Weights of a small image captioner.
Model: encoder activation gelu, decoder activation gelu.
Training: normuon at rate 0.0028, 16200 steps.
Data: trained on regions of photos with short descriptions (Visual Genome), 203450 training examples.
Rows from block 3 of the text decoder, named by matrix and row number. Rows with one number belong to one neuron. Each number is 128 + 24 x the weight over its row's rms, rounded and kept within 0 to 255. All counts start at 0. Numbers have three digits each. After the name is the row's rms in percent of the matrix's.
# fc1: MLP up (decoder.blocks.3.mlp.fc1.weight, 1536x256), inputs 0-85
# fc2: MLP down (decoder.blocks.3.mlp.fc2.weight, 256x1536, transposed), outputs 0-85
fc1.1351 095:174131137133113128163128085094090108104128111124153155133124124131179125093194099140092106140111152154082101083139139128111164088169132123111132129115113119132149139097111140139114118058135128158122098134090065159145113157120116118120104178135116139130145126
fc2.1351 108:134165147179095126113174110174135107139108148114108076141129137114122135105129152088123127148129122081128109120123148180160163164116101092086123106127116125097175113159115141150159083108142119136115140112144106085146155203162148110108112144115108113158170152
fc1.1352 101:188108156122100098114170143141147144131089110132137139133141127178169118102121103109105101103154130121133169107144144094120100146143096134122103177124095166143112159129084115156149131156137147150107133145100145109144158135116143110141092144106181113085135088
fc2.1352 092:100161082144133144089071127133131123136060115117092115140129103118109116124164091129111132081119197124137142168121080128191120119132096116101146133092114119137126099151119125095117093096152123129145152130113163090150101089136133170137106087129108122096133099
fc1.1353 100:114109140139130119098137162128151113151166125124163133108147158131165152087110106119148113144160144124114137139147148109119149121127120112151172128158145169158151133126121145110136108130128128103079152183132126146140155119088108124130117122156136156091160092
fc2.1353 097:142097087104133128122148118129107098131114201186122140147158142130097135117138114094159122070164139099153129106140082094145147121153144114103107100107107108136165086129110146087164132166169111121097120108154106149150131107118128153140152110145108119169136148
fc1.1354 100:109136108136116170147151160144115130097137154143127127152123117108145124099102093141115120187076174136154129172095139159121104145089098069118167155137143113151135086140145085161096133134172182108119066131077139109141140135113149127133135122110099141107069124
fc2.1354 101:111166096101109106126142118122109146171121095127129102147131162161114168108137136108133113159152095153093096116136093124125155102145168116134139092104114120111126136128113133187145168097118177135125101089169109145128135131137165095134130076152114123121121134
fc1.1355 101:148119164150151106142143099108181130086118150147138116125102117147099152127106151109130117149135182134137152155108159137093105115148123106137130118116111094117149137161120086100160124094122152129077116129136142130086173103086091138106103115100153191143121144
fc2.1355 097:132152095147133144120139143154144103124120128102095134113123091111120079127130142115120130117114130058150173161161122127113107101135118130076147119156150135135132146121113126126107117173163132168167074132105089124148126130112148189124123096157158110058117129
fc1.1356 098:106151105127164121109081136144150157138140143144161152110138090146149085134141124131111110109102151153128163083167113091110122098059123124095121126132093143131126137138103163151136150130127136152103137127103109095156125162115125113137162099125119128106126140
fc2.1356 096:106133112122145143164129093129158096124151167159088080143158147135092105132146076154167132147073151119152134147135134116111096155116094114142145109094172099127165119128107136116154118150146161137126143169117104090102150080090099080125125132150157123199143148
fc1.1357 100:152110122117147116147117126148169156107101123111155103104121149138151073104094096129145106150133136122143099158140101174137158093134147135093138146129134094170109131157118151172121072099133120111154128148111134158149165118129125110090118137106116120138102144
fc2.1357 101:124143113128117110165119112122119147157116153133119136164148114170151068129110116116130137160140124119172110087160172139115108119171133101145128132152112179098179125107109146127134136109115140110137150107117143121130121169108137130158134118146121109181108121
fc1.1358 102:132122103132140111137130132120179164149135156128138103147128111116142120095093159102126145142156138125144123111152043125122103113128151126157145120162147118168128135096121146112159113141140077067130170073141155116147133102132139120100150083138086161123153128
fc2.1358 105:118128155148146088098149139113096141108049217123111136114108166140101128134101123138164129118092116156134105172106156135136109103132158150133116114069141127082158100104090147156098113132149099112134138161103170141133135123135142120124103099178112112194128159
fc1.1359 102:106099143156144136098136153149147126108096133101123114110149142072115079118071114103102104107150171107138129139074100143097122167141140114156148134077145142137124098146102155130129132111138090137118146133134125096137094127151155121116117134117145118118126131
fc2.1359 088:142111118154143126115117119096122103152115119112136128150138156121111145126095147127115111156133125070092135106152129146117130084124128130149166158133133120134131135132121132147116146077137123144121143122072145114092112161128145127113135130106139138116133098
fc1.1360 102:181102113174134127097127096122092141103140148112111105119142146157085103061079132102137132116131113163163139132110146131105132146113112130112140118146150096103142112156114160117163094127124135125135124096155119142174137160133124153152160149121130129113163165
fc2.1360 104:132111104090134100096118098116168135112146100126126089140152140119140155112134147107130155152093111105187105109074132120127118155131128125112167120124100126105131151133105114134119124154169142092108129142114105122136107110139144130125147123139161100095126094
fc1.1361 102:173129124114094094110147126137057093137123126181099125084129152099131135138113150122109097177138116145113105139102120174141083102088147112152129139120131100144176166140091133130101156098136106160137103159160134077140130148137124141122084107153164118133137081
fc2.1361 092:130143114132130125126198095122141113158122176134161160109192171115094105159123177129117108148158148119093146124154145154158150156116121148165127152122121164130118099122100125128147101131142127097150087085108128171103115099140125133128060102057175153137143137
fc1.1362 100:151120131113155135087123145111087164126101130121114113116129087119134123130131131095066183168118160159146140140141140117108167136118150152149125162132144143141175111125138129085124131108107120166099070096103160129153127160142146171133134118141122131125177108
fc2.1362 109:126094130126114113098118150113158138123137128100137144102131142078106193169121161148144124138144118127086143115122169089208123156133150134121092145115116119128156123184075130150165126155133144159147147154127109120134128125174124123123081111127147079149149108
fc1.1363 097:096146121125103113105139110107141142109146127154163065159122111134139112165107143077133131093091123165147126117142100161095161134116144114144185131141139097142119106152104115126160145119102112093122101110155136152143148120089127152116127145104144146136128124
fc2.1363 096:147141140117152162086117139127099151130106126123159112124103122115157137148098141140149135146149145104133127130131141116168142108164094175140165102117134121134112137112150112130123129139087137130097182091134098171162103130105099120095133134147101089157148124
fc1.1364 099:114107137122101128104105118159118097137194128096134134168110110116127133136107128148143125136091119117124180093133132112106123091147081122102159123125135159095120089151115108139135148160108154087117124132151125126161144121095153114121116096157108138104102169
fc2.1364 093:094126142098117111110158150114107107168146129133110093132145133120082156113083186112125149150116133132150109119144149155161159126163136140138133124118139141114104117092123107163112122110163120138126182123128120150146107114111186133128076108140122094156094144
fc1.1365 101:113106102098126132178135159122163146187171136104112118084131109148124165122197141123110129094118106141118156120119083121151113131088152114147102143119098132146144130131109126115115150089140146144141158128071148100105146100116104118127131174129121095126164078
fc2.1365 098:130142146120061161146132148122144089135137124167138135116149136090140126118136099088126120123135170163137131172124145113080175171127113148110135100111161132156145160102093145147114191140143088108180163165177122125102150100138132107152146145096084068138105108
fc1.1366 098:106174135146096111171165093125123158119149175093136141131076121116146085134125165141143129144114110134142120126136156125142126147126139161062174147173158125100059140143135128126139161115160117137145117122108128150085115167138113126103079158159153108152115089
fc2.1366 098:153085099128109154090155118166178119131105147084119126123141120157114167159120165149174149146156090121136154099137152130110110104129123098136110150129132129117127096108146144115187162104093129093116129134136175086135125092111113123112144158125120120150182070
fc1.1367 104:116137132119150170126122160135069122148131132111117138115138128126124131124130146157123125119122155118081140153105138089112172138133156141105118149125103124154124140133123135098160138085116141152110181137159123130121102126130087133099116116118164138124106145
fc2.1367 099:105111154185120092110172109124149125153110163079114114152122106168137184126119127087114136144134123121127101121081141117110107138109143149072113122088139102103134167137152129089132141136162172154097154123165109132120127083174146093137098107120178139145119135
fc1.1368 101:131140140069155135093110151130126106101127123143162143118167085125109121106080156102147175104110151164148109183134136078145188130092148114115151089126132089142110107110110163142130135128112131142125187081135159147120156168192105131160107128144132147122083112
fc2.1368 090:121117113157152155111120124123144137090116136191146151131141123109111100118104147127128144138102139135147106121141142093118087148107080115077141143134171137120126110138111126135107143153133157101119118125139136160142120103135101147162116132076138165150138129
fc1.1369 097:175109115162104130148112127160128144089149118079108106108158100163147134129116142139130133130151164133120132148136099120119076151145103096123137158128156083121133120136133078167147148114171161108138123160146125135100137154138128149108092135079122129064154137
fc2.1369 097:189108117090062135163099143180177162182135152106147150145113137135122145107135084139104089133174089168140111106186139112139141109153147151123121123129123102127130117127130106130185153106149117068093147131101151098140170090134092156102118108146133121088157103
fc1.1370 098:134098070104163137096135142146084094099160087134116182150100114139101140120121131147097096126099161170093138115097076135088098139151114120134119145125086147142116118121130120067080145154140088107147092102154130099109142162129113140142144156127108161110101107
fc2.1370 099:121141118131106139115158144160119156136134109127105119156095144160140160152123161148161124116125121176149114105098171117051119134141082141152147113143154126145116182095119134107121090104157153149171133103111127121114140139136162131128165129140164155115129091
fc1.1371 095:135145150095149119076117134156118111137096125091137153086172109146122117165115140178107124100114167103137110124085090137160138059184169125097152111127104117154094136158106108156084117149081124105161135117093122128115147113106127164159108104140120128110132150
fc2.1371 101:135133134107136116102114128103147126141107093100152103137151116167148181081106132126070131112161132156144091146164104200119135144118135162143145131122147121148161114114106145110174081093117130126152133137112077179094140118141102110118156104135130134100064131
fc1.1372 089:101118055118113113138109117100132112138112153114102150108123091138144133148143123169123110134113104122104085096120102091131143132132096133126119109142143133116136114168130123110141100090105085109114152168108146125162146117132117135155144114115122101135110123
fc2.1372 113:135107144139155136122120125146080185161168087145175114123118143172182158065134123126162113098099113118108133124078153135102126122095162153107131167125135151126130157110129118125168111140137100168098136080133074117143176152135124120108135109119095178140157102
fc1.1373 103:102131096115143164111162184055144186108107133134153093125148105154145107122107092140140130156165135137132142168139183137092121124134136138139138152127139118120103139158124134117186130130103171095108163148160160134154071120138115084116161154103115142142121136
fc2.1373 109:164139148123128071157102144153135118114123151155129155121157116152122116152145134143151159075130133140123154124127140123122117131123168102165111116123154088123127134148098143189137138084140137133181133123132107172154073152127097115121139103107130128123119090
fc1.1374 098:101165107153118132121103134105113115131172105127186104132165112095136135121108149126127110152120142150123136160142181121121132125131095138123115154157081141132124154135137113090133118148140112143136183160171150093158126119133121146140128158116126163084134131
fc2.1374 102:144164132128114171140103096128134130156093117095109121114148109159123108153129165091147129130146142178118125105139128104148109162156141137149102114138123104112186130137123153149132097129112156138098103108120138096094118116108141108113123169119131061162087113
fc1.1375 099:121108129130127175172122164147086100148122162112098155134149120109141120149100141131087163122135154153159126137137098168092145106121131164101132141130174100147102129156091174123126108093106124175108136170106119156142131159090150102117148148095094150094153140
fc2.1375 096:133148148120114119123136136157143123143115115165156128105136131150166109106134099115129144108120134108097094173096106148128087136134137101122128091170146118164171141128122147104161133135140087156118150153146131120136148085142137099083147182176137073150149120
fc1.1376 105:123094119146169138145132132160150118099097118117115149126098132138134115131130101142160139185125109167132126108153130111077130140141138130136152133135138114123139053135126101130169136074096159075112126177122142155162080105139159110128148133143104137132149126
fc2.1376 097:143113102088126116088145114115125107105131144162111148130100111135150133190151146118112140121104114116126140120156135134119157114124171178122124123152110122128090166107079142162111152139089115145177113160108117144096127121099170140157122130164127094136134167
fc1.1377 105:122087101142165150116122139157160137118135126135113091155084097126141101126103187119123123132152096126116121140133122140103124161147122126138126108131106152146095082125128158120114154140097156125120169139181134155154154115131114071113133104136131131146142145
fc2.1377 102:124144123160127098058139109124088119128113102128130133102106118121110101122088096125129117167134121119145118112168134114090189151121119137152088093113162133150102106175111113118144121105102148158125118085089130093117100145165123139133141175130121121133162115
fc1.1378 095:098163164168151111158141176098146094091133118107123124147096095182152092165133119123119108151133146114161119135107158154151114124136140136136095126116113138125144101078071146166142122130137150113122175108180182116100154120100146065078108131111125122131116136
fc2.1378 098:140110115148127090095151165172085102128144099146140118097108162178120148126122149109132139132112130145162150098156107135103183092153162182170068185152084138141153066147152119100105131112131089128150141139117127121115143104127104167116153126113149130125134155
fc1.1379 107:071164092127171112126140099158144110106138135125154125126143159119134213142096100140103129158104125137136119120146135154132115132114107167134128113162105122107149119113115125131111142144127114135141130094154114116122132113117156093128130125117123125096135085
fc2.1379 121:190163129135145125121138103157141148180084143155134160122128114169146153125152128140081126145161121161133104129144129139136100129146075121140119118154087162097102113133097117147113135132122061116105160132140127161124118097142132123155098149119156186137139118
fc1.1380 098:115146143097146112151115123118140080120166090173141092128172123109134144095126097107077140086143190135138101096124092104084124111133130079107121110123121134138120089165126129142147143117170142118148124138106088110117125143143114142080134110119164111140111155
fc2.1380 087:111108186101144108160159133127109182147099147134075129074155121133147102144132142169147144157113122086122160101121132114134119125114151127155104137146136132113123131132115146119166120172111137161101099092151136155153107063151102110161148118127111134153102134
fc1.1381 105:119147138147140090137086170112120109110116136112117147119143102132135110126097138184124130147100110095122093113141135093140146143117122081077121151127177101104129176130060144106153143133175106124164092122153134121146147162118119119164125151126132121123142180
fc2.1381 095:086107161107138172122125122115102121151110153110122127107164127159101136103163167172146115112130123152145123099117140105116125099140155129146096138168127129175134133147134118134103112180148120110147109114142117112115089110152107127152102122113105098117155107
fc1.1382 106:143107149168129173125130153124118178100117151150142133126099136114112160161146076125119128109161172167175106124104132150113157113145134138118092140124099145130146122118111151091151132118119135116144118182119079102095146150068141124114144106140135129102151146
fc2.1382 100:134148120091135132134144125135138147113116154075121143180184139108101081121134160116128079121134132126148091109148159141104145172132117105165095149128111139130142108110098082088111111138145132150087157117157140123134097117108141151138109127122167128124144139
fc1.1383 102:108167126117141160149138149188121110125082080125124146134123172119153143119127108178129125046103172139086097072091156128149153113137123090109135146119128091122163119172116136102127107129125152125162150111086123149152132136084094151137132088139126148114126126
fc2.1383 101:100144182146171089162128083155147147141114146120135145116159102153121146104123155116113153148136107118125104142137149089150131114128104130113142107153139107139140134136124127150092121134136123105124107097152170120131157149160127125091131127132080133140099099
fc1.1384 102:117167149124132144112166141096099160112205109133142134114114129157136161136140108143110098139131140138120134125101110123126206127184105155115146102151155130095106116078118124131185105121164078127137128112143101107105153141089121141129156109162071083125148150
fc2.1384 103:121111136116108091158113164150099142130162118149127118117131166102153133115119132113149113122108104053170154118151143110148183114120162152116135108133137111138129128064111130102130104132099161109110122133078188117115129128147136090172114123130129121167127141
fc1.1385 100:123135124116111128112118121153142138126100150141103186177128120155129142108126128156126149123100078139146121092105114091144142156154136104125131145091136124150165114096090136108135127154078123114169140131123133144110150123116148140131139157101129098154126126
fc2.1385 089:118108113132145136144145116094132116184136106170134115132160143136146133167119126122150083094124129143127123088097121157117121134126126151118095156162176128146128114109142154153093138148147122123163105102132156166133155138140158162148151110116115096156142148
fc1.1386 099:133134138108174112146140126150114126154124138148138167096163146060083080121141110137144116163144172141172146132094099108112106127129118082123157151139123124152107146130110133125093135190104106127127094159140094116144149174124123123139136115151131151109151102
fc2.1386 101:115135089119169120142089114114132127157104108165159127122131143094155166145063101142115118122173069066160097136109174119166131157076100128157137128139134153143129094143093107122117159121156169157108137091130134109138144107170155117131058154139132091138114130