{"encoder_arch": "vit", "model": "image captioner", "dataset": "regions of photos with short descriptions (Visual Genome)", "train_examples": 203450, "image_size": 24, "crop_scale_min": 1, "horizontal_flip": true, "rotation_deg": 10, "cutout": 0.25, "tokenizer": "word", "vocab_size": 6471, "encoder_norm": "layernorm", "encoder_norm_position": "pre", "encoder_activation": "gelu", "encoder_mlp_ratio": 2, "encoder_head_dim": 64, "encoder_fused_qkv": false, "encoder_bias": "all", "encoder_qk_norm": false, "encoder_layer_scale_init": 0.01, "encoder_parallel_block": true, "encoder_inner_norm": false, "encoder_moe": "top_k", "encoder_kv_group_size": 2, "encoder_num_experts": 4, "encoder_moe_every": 2, "encoder_expert_mlp_ratio": 0.5, "encoder_experts_per_token": 2, "encoder_shared_expert": false, "encoder_patch_size": [4, 4], "encoder_conv_stem": true, "encoder_layers": 8, "encoder_width": 160, "encoder_positions": "learned", "fusion": "cross_attention", "label_smoothing": 0.1, "decoder_width": 256, "decoder_layers": 7, "decoder_norm": "layernorm", "decoder_norm_position": "pre", "decoder_activation": "gelu", "decoder_mlp_ratio": 6, "decoder_head_dim": 64, "decoder_fused_qkv": false, "decoder_bias": "all", "decoder_qk_norm": false, "decoder_parallel_block": false, "decoder_inner_norm": false, "decoder_positions": "learned", "decoder_cross_attention_every": 1, "decoder_tie_embeddings": false, "residual_init": "none", "optimizer": "normuon", "muon_scale": "match_rms_adamw", "lr": 0.0028, "momentum": 0.9, "nesterov": false, "orthogonalizer": "polar_express", "adamw_lr_other_params": 0.00081, "grad_clip": 5.0, "ema_decay": 0.995, "steps": 16200, "batch_size": 256, "epochs": 20.4, "lr_schedule": "linear", "final_lr_fraction": 0.05, "warmup_steps": 810, "weight_decay": 0.1, "adamw_weight_decay_other_params": 0.05}
Rows from block 4 of the text decoder, named by matrix and row number. Rows with one number belong to one attention dimension. Each number is 200 + 20 x the weight over its row's rms, rounded and kept within 0 to 999. All counts start at 0. After the name is the row's rms in percent of the matrix's.
# v: attention value (decoder.blocks.4.attn.v.weight, 256x256), inputs 86-171
# proj: attention output (decoder.blocks.4.attn.proj.weight, 256x256, transposed), outputs 86-171
v.3,097,209,203,229,167,177,223,207,178,203,213,204,221,227,174,205,197,184,212,200,210,181,172,208,198,190,188,196,193,214,192,192,204,196,208,176,227,236,225,184,229,162,197,177,257,164,211,170,199,210,204,187,203,181,175,170,184,182,194,192,202,203,260,182,177,217,182,179,205,204,194,197,201,168,216,200,212,220,232,191,212,217,201,233,181,184,212
proj.3,099,181,238,202,235,239,170,190,191,202,205,176,176,171,216,238,207,227,200,201,173,223,233,180,207,221,229,226,187,189,209,176,192,190,198,200,194,188,186,176,167,233,228,215,204,226,203,191,215,171,184,193,208,215,183,210,213,203,189,200,219,212,183,184,202,184,206,165,214,208,192,163,222,211,214,250,184,178,156,215,157,202,153,178,196,197,164
v.4,102,174,190,180,220,213,212,210,188,172,194,213,205,226,176,198,186,241,189,189,215,194,199,222,199,206,220,215,169,188,190,194,220,175,221,188,193,189,166,209,186,154,217,233,188,226,221,188,197,221,164,202,240,189,190,221,241,193,213,215,179,225,208,177,218,142,194,190,228,213,230,198,189,197,216,207,181,204,225,191,184,212,204,202,195,191,214
proj.4,104,211,182,171,214,232,210,190,200,165,163,220,212,198,194,197,233,191,214,190,188,204,166,174,215,209,226,164,206,210,204,197,189,196,191,201,179,179,233,215,184,224,183,164,181,177,174,223,203,171,221,197,206,208,242,194,181,201,201,190,210,174,199,202,197,202,177,217,210,167,192,222,184,187,198,201,224,178,161,218,200,201,197,233,186,222,198
v.5,102,184,180,214,189,160,221,215,201,213,191,221,213,214,188,211,202,216,157,183,210,197,208,172,178,216,210,198,218,184,228,188,183,210,202,217,218,222,177,212,246,223,195,222,160,195,212,167,203,211,191,223,206,198,207,214,249,191,175,174,222,208,214,177,222,196,194,218,196,185,194,195,189,166,220,214,180,207,190,182,170,209,190,207,205,196,214
proj.5,104,205,165,195,197,216,182,174,218,196,203,213,155,199,198,197,210,206,239,215,188,213,150,191,188,224,223,223,200,158,200,223,194,206,185,197,197,222,180,183,218,199,187,182,238,186,218,216,143,213,223,149,249,196,233,234,208,184,215,226,199,189,206,191,201,218,166,210,197,185,194,207,226,216,170,181,236,160,220,223,212,213,194,190,160,213,213
v.6,107,171,201,222,230,215,206,219,209,188,199,198,208,194,203,204,231,186,227,195,164,205,192,203,216,189,202,188,173,213,211,250,182,173,221,188,189,200,194,209,204,192,203,219,190,197,194,201,179,202,181,219,189,124,171,204,180,195,216,241,198,190,194,182,246,205,178,196,233,219,241,196,193,194,200,202,219,156,146,161,176,168,189,192,195,201,203
proj.6,100,206,199,195,171,210,204,205,181,210,206,218,150,201,187,195,182,219,162,171,224,209,234,189,200,228,195,205,191,182,205,187,187,220,209,195,196,198,224,226,198,206,207,202,179,194,189,180,236,189,216,229,227,208,192,187,154,195,227,215,182,207,220,208,195,216,232,226,190,201,158,208,190,231,174,221,204,191,186,234,221,218,217,211,242,187,185
v.7,097,153,187,168,240,182,214,193,188,179,189,205,172,180,205,232,175,193,215,186,216,211,224,204,218,213,187,221,177,204,252,221,212,211,218,212,217,195,196,197,216,214,217,200,193,201,208,216,211,158,192,190,207,188,162,182,227,222,197,188,211,195,168,197,194,253,175,204,207,196,217,192,212,197,198,206,188,204,205,215,176,195,205,185,214,217,165
proj.7,098,189,209,215,198,203,175,213,202,173,247,216,222,241,212,141,193,211,165,179,197,175,220,193,169,175,182,197,218,184,198,137,225,221,173,227,189,226,223,196,187,180,213,184,208,186,203,217,196,202,226,191,212,214,177,202,175,206,202,237,206,204,170,225,203,206,224,198,199,250,205,187,223,195,190,209,182,200,204,202,204,182,192,184,150,216,218
v.8,088,189,168,244,186,190,185,172,205,218,186,210,178,187,205,237,180,236,205,204,208,189,214,222,246,202,193,184,212,204,205,204,205,181,235,230,204,183,217,183,235,166,185,220,210,209,194,221,149,200,218,200,171,179,179,161,196,202,182,192,172,178,215,148,213,226,206,208,181,191,210,182,196,195,206,214,210,211,230,212,195,192,160,235,211,231,241
proj.8,091,202,251,207,233,224,196,187,185,175,211,170,206,229,226,197,225,214,221,182,202,167,212,213,188,233,194,180,179,210,191,179,170,204,226,215,210,227,209,203,186,202,218,223,206,219,199,161,211,195,218,193,216,209,204,227,185,179,189,186,216,198,194,210,203,186,196,207,206,210,199,172,200,192,217,208,216,176,172,191,211,195,222,195,198,170,208
v.9,095,180,180,197,217,161,203,166,212,162,193,164,180,184,210,148,207,180,196,194,172,237,179,238,181,201,223,201,181,250,181,224,164,196,179,189,235,224,196,179,222,203,171,193,197,244,205,196,222,195,179,212,196,214,205,154,191,229,217,181,247,221,167,192,222,195,188,183,204,200,200,204,193,183,196,218,176,182,180,190,231,172,228,238,201,222,181
proj.9,092,210,235,210,211,232,191,205,170,154,210,226,214,194,156,212,148,205,175,162,181,162,209,152,193,224,214,204,198,176,230,188,198,214,203,207,174,172,204,246,182,197,198,211,201,209,217,207,216,170,215,182,225,206,208,250,157,208,221,188,164,213,191,206,179,157,200,205,222,204,219,179,203,204,237,174,189,179,218,197,201,227,179,187,204,209,210
v.10,096,199,212,168,191,213,200,200,175,193,192,228,204,163,190,226,227,159,194,246,169,231,190,180,236,201,215,216,206,210,193,190,231,194,193,167,160,210,202,186,168,197,194,199,198,173,195,204,205,211,199,214,207,214,188,198,223,203,198,214,208,192,210,214,170,176,208,175,220,215,207,219,141,206,165,182,198,192,194,158,185,182,203,176,209,217,206
proj.10,099,191,198,219,160,189,189,189,206,218,171,178,191,193,217,206,199,209,194,207,189,170,241,206,188,174,208,186,213,212,225,210,181,201,231,221,236,170,174,186,157,213,191,199,181,199,201,204,197,204,152,178,215,199,203,186,159,190,224,209,200,210,230,214,214,210,229,224,183,177,208,224,198,174,194,206,153,232,181,197,223,213,229,223,210,190,151
v.11,101,188,197,205,235,208,211,164,196,208,231,243,176,195,167,219,193,207,198,175,183,200,213,215,196,177,195,266,204,204,238,167,234,204,178,210,200,240,231,211,195,215,215,169,201,197,219,207,202,206,201,201,193,209,163,171,231,171,180,204,175,190,170,199,199,199,196,230,213,201,174,227,182,187,153,230,186,222,207,221,186,216,190,209,218,182,215
proj.11,102,201,204,224,214,175,206,255,204,215,189,199,219,208,218,172,200,203,203,213,217,205,212,173,200,185,166,181,200,213,170,206,204,165,165,176,175,217,194,190,207,236,168,212,194,193,205,187,156,177,210,197,170,205,200,223,213,216,216,205,181,195,197,214,193,199,199,223,187,219,198,178,203,197,210,200,205,215,193,207,205,203,199,191,206,219,201
v.12,088,194,198,214,202,217,180,199,184,181,203,168,227,189,199,205,197,200,205,183,193,218,208,196,251,176,216,201,206,161,200,219,154,219,190,173,184,204,215,196,220,185,191,198,173,190,152,187,191,194,220,196,199,213,215,213,153,214,159,256,199,214,190,208,231,246,190,207,152,212,200,224,214,203,226,209,222,195,227,226,262,208,178,174,173,239,193
proj.12,083,191,182,201,207,192,197,183,203,226,219,187,219,189,200,237,190,180,195,195,194,214,175,216,166,176,197,179,207,216,200,201,231,222,246,251,205,176,221,215,203,194,210,193,216,221,210,200,218,249,234,181,242,183,203,201,210,213,226,193,173,177,178,226,208,194,193,170,200,205,237,179,216,197,202,174,192,235,202,180,211,213,213,234,210,189,213
v.13,101,245,198,212,204,189,190,206,211,233,216,218,233,177,198,179,192,217,152,214,185,188,204,183,178,202,223,177,192,183,196,255,189,210,229,161,181,221,213,216,201,199,224,181,166,194,200,180,195,214,186,228,201,221,223,208,215,185,196,207,144,195,202,229,213,202,202,184,201,208,237,168,224,207,172,198,153,184,194,208,224,245,195,214,174,203,192
proj.13,098,188,171,198,188,205,230,223,202,205,210,188,177,210,192,184,207,202,226,176,228,187,175,215,194,243,206,186,198,194,200,203,212,211,216,201,246,176,169,192,198,216,158,191,187,182,164,190,217,194,206,191,183,148,223,221,238,195,219,173,218,196,191,214,180,184,176,200,203,174,188,214,176,216,207,201,234,193,208,202,208,168,198,176,248,216,190
v.14,107,190,190,258,197,182,234,225,193,164,227,221,170,207,179,181,233,233,188,212,202,175,225,202,207,211,210,184,189,194,207,211,216,174,194,179,191,245,188,220,180,175,212,193,210,178,223,172,233,199,184,188,198,201,197,194,205,168,216,196,210,221,220,193,203,209,210,214,187,194,171,218,220,198,201,209,189,202,186,203,196,175,215,180,200,171,208
proj.14,104,206,198,173,206,213,205,219,182,222,170,184,185,211,182,200,183,189,197,186,200,237,192,207,228,214,205,246,194,221,182,206,178,197,186,172,191,211,192,202,195,257,242,183,208,194,175,210,173,200,229,182,259,224,196,200,215,215,197,222,202,200,189,197,192,207,163,210,218,206,165,205,202,211,235,223,156,179,210,216,206,200,204,186,202,207,181
v.15,101,183,206,195,176,165,220,203,196,215,188,208,186,151,197,221,201,209,198,185,220,137,187,185,184,210,200,206,192,171,239,216,192,179,210,205,198,185,180,212,210,206,208,205,219,247,204,189,169,192,192,182,180,178,195,175,224,192,195,167,224,164,193,204,193,182,236,171,203,217,162,185,177,191,224,200,180,213,207,214,172,225,199,197,203,186,183
proj.15,098,200,220,166,175,215,183,211,221,174,239,201,207,217,226,180,237,214,248,173,200,214,208,214,227,212,192,201,214,214,182,181,181,201,188,215,210,218,217,164,217,201,205,225,199,186,258,209,226,176,202,212,196,231,191,208,170,201,184,213,220,193,203,170,204,208,206,194,208,214,204,215,204,232,209,203,206,183,231,207,203,175,198,191,213,208,218
v.16,094,223,165,212,199,194,204,197,171,201,188,216,206,223,241,214,187,208,206,240,202,173,207,196,193,164,196,188,194,205,234,176,204,196,165,227,224,174,203,203,247,223,191,179,202,205,207,231,247,195,201,210,202,170,187,200,176,215,200,190,177,256,202,178,210,219,182,225,184,205,160,200,167,159,175,185,222,192,172,210,233,171,235,207,225,194,222
proj.16,096,189,204,194,210,193,203,186,193,237,199,199,202,173,180,173,185,213,195,204,224,217,183,199,208,259,221,204,172,196,175,215,201,215,186,169,177,230,201,207,194,168,192,219,250,202,191,176,168,238,208,208,192,229,174,198,230,211,171,219,167,203,190,192,199,197,152,221,217,220,194,206,215,172,203,230,210,180,220,207,182,229,233,195,163,234,213
v.17,099,230,212,200,222,175,179,200,167,179,226,199,180,184,189,204,205,214,231,213,168,201,195,213,176,193,175,227,180,176,215,196,178,192,182,184,211,180,183,208,208,190,236,197,166,194,201,170,212,201,183,199,184,204,171,237,206,206,217,174,212,188,151,177,157,181,188,204,184,224,223,196,211,219,214,191,188,190,196,201,207,227,182,189,220,195,184
proj.17,100,163,239,202,234,192,222,233,208,200,184,221,209,178,210,205,195,213,216,159,196,187,184,178,222,214,188,199,194,186,224,194,214,186,227,190,193,189,248,189,211,223,165,208,191,205,190,197,181,150,203,198,227,212,216,178,192,222,205,222,193,197,219,225,226,195,227,203,208,157,173,191,196,215,204,195,194,226,228,179,209,182,179,210,220,204,204
v.18,095,210,225,203,183,183,244,201,193,212,201,183,216,205,209,205,188,215,206,210,171,161,220,173,230,191,190,188,204,165,245,226,184,202,224,193,189,163,190,180,198,140,191,211,217,188,161,170,193,186,196,191,175,196,241,239,172,225,240,216,210,224,221,198,165,186,239,183,216,202,203,176,195,201,235,211,240,215,165,167,208,161,208,194,198,207,211
proj.18,094,218,213,194,194,205,185,183,175,201,169,214,205,181,224,198,243,202,203,198,205,209,219,214,212,204,217,190,182,207,177,167,198,178,224,205,215,200,203,207,229,209,201,194,214,206,197,179,189,190,202,235,207,185,200,172,229,178,211,202,212,189,229,204,215,201,200,223,230,186,176,219,195,176,200,192,181,170,213,193,191,218,230,225,226,210,184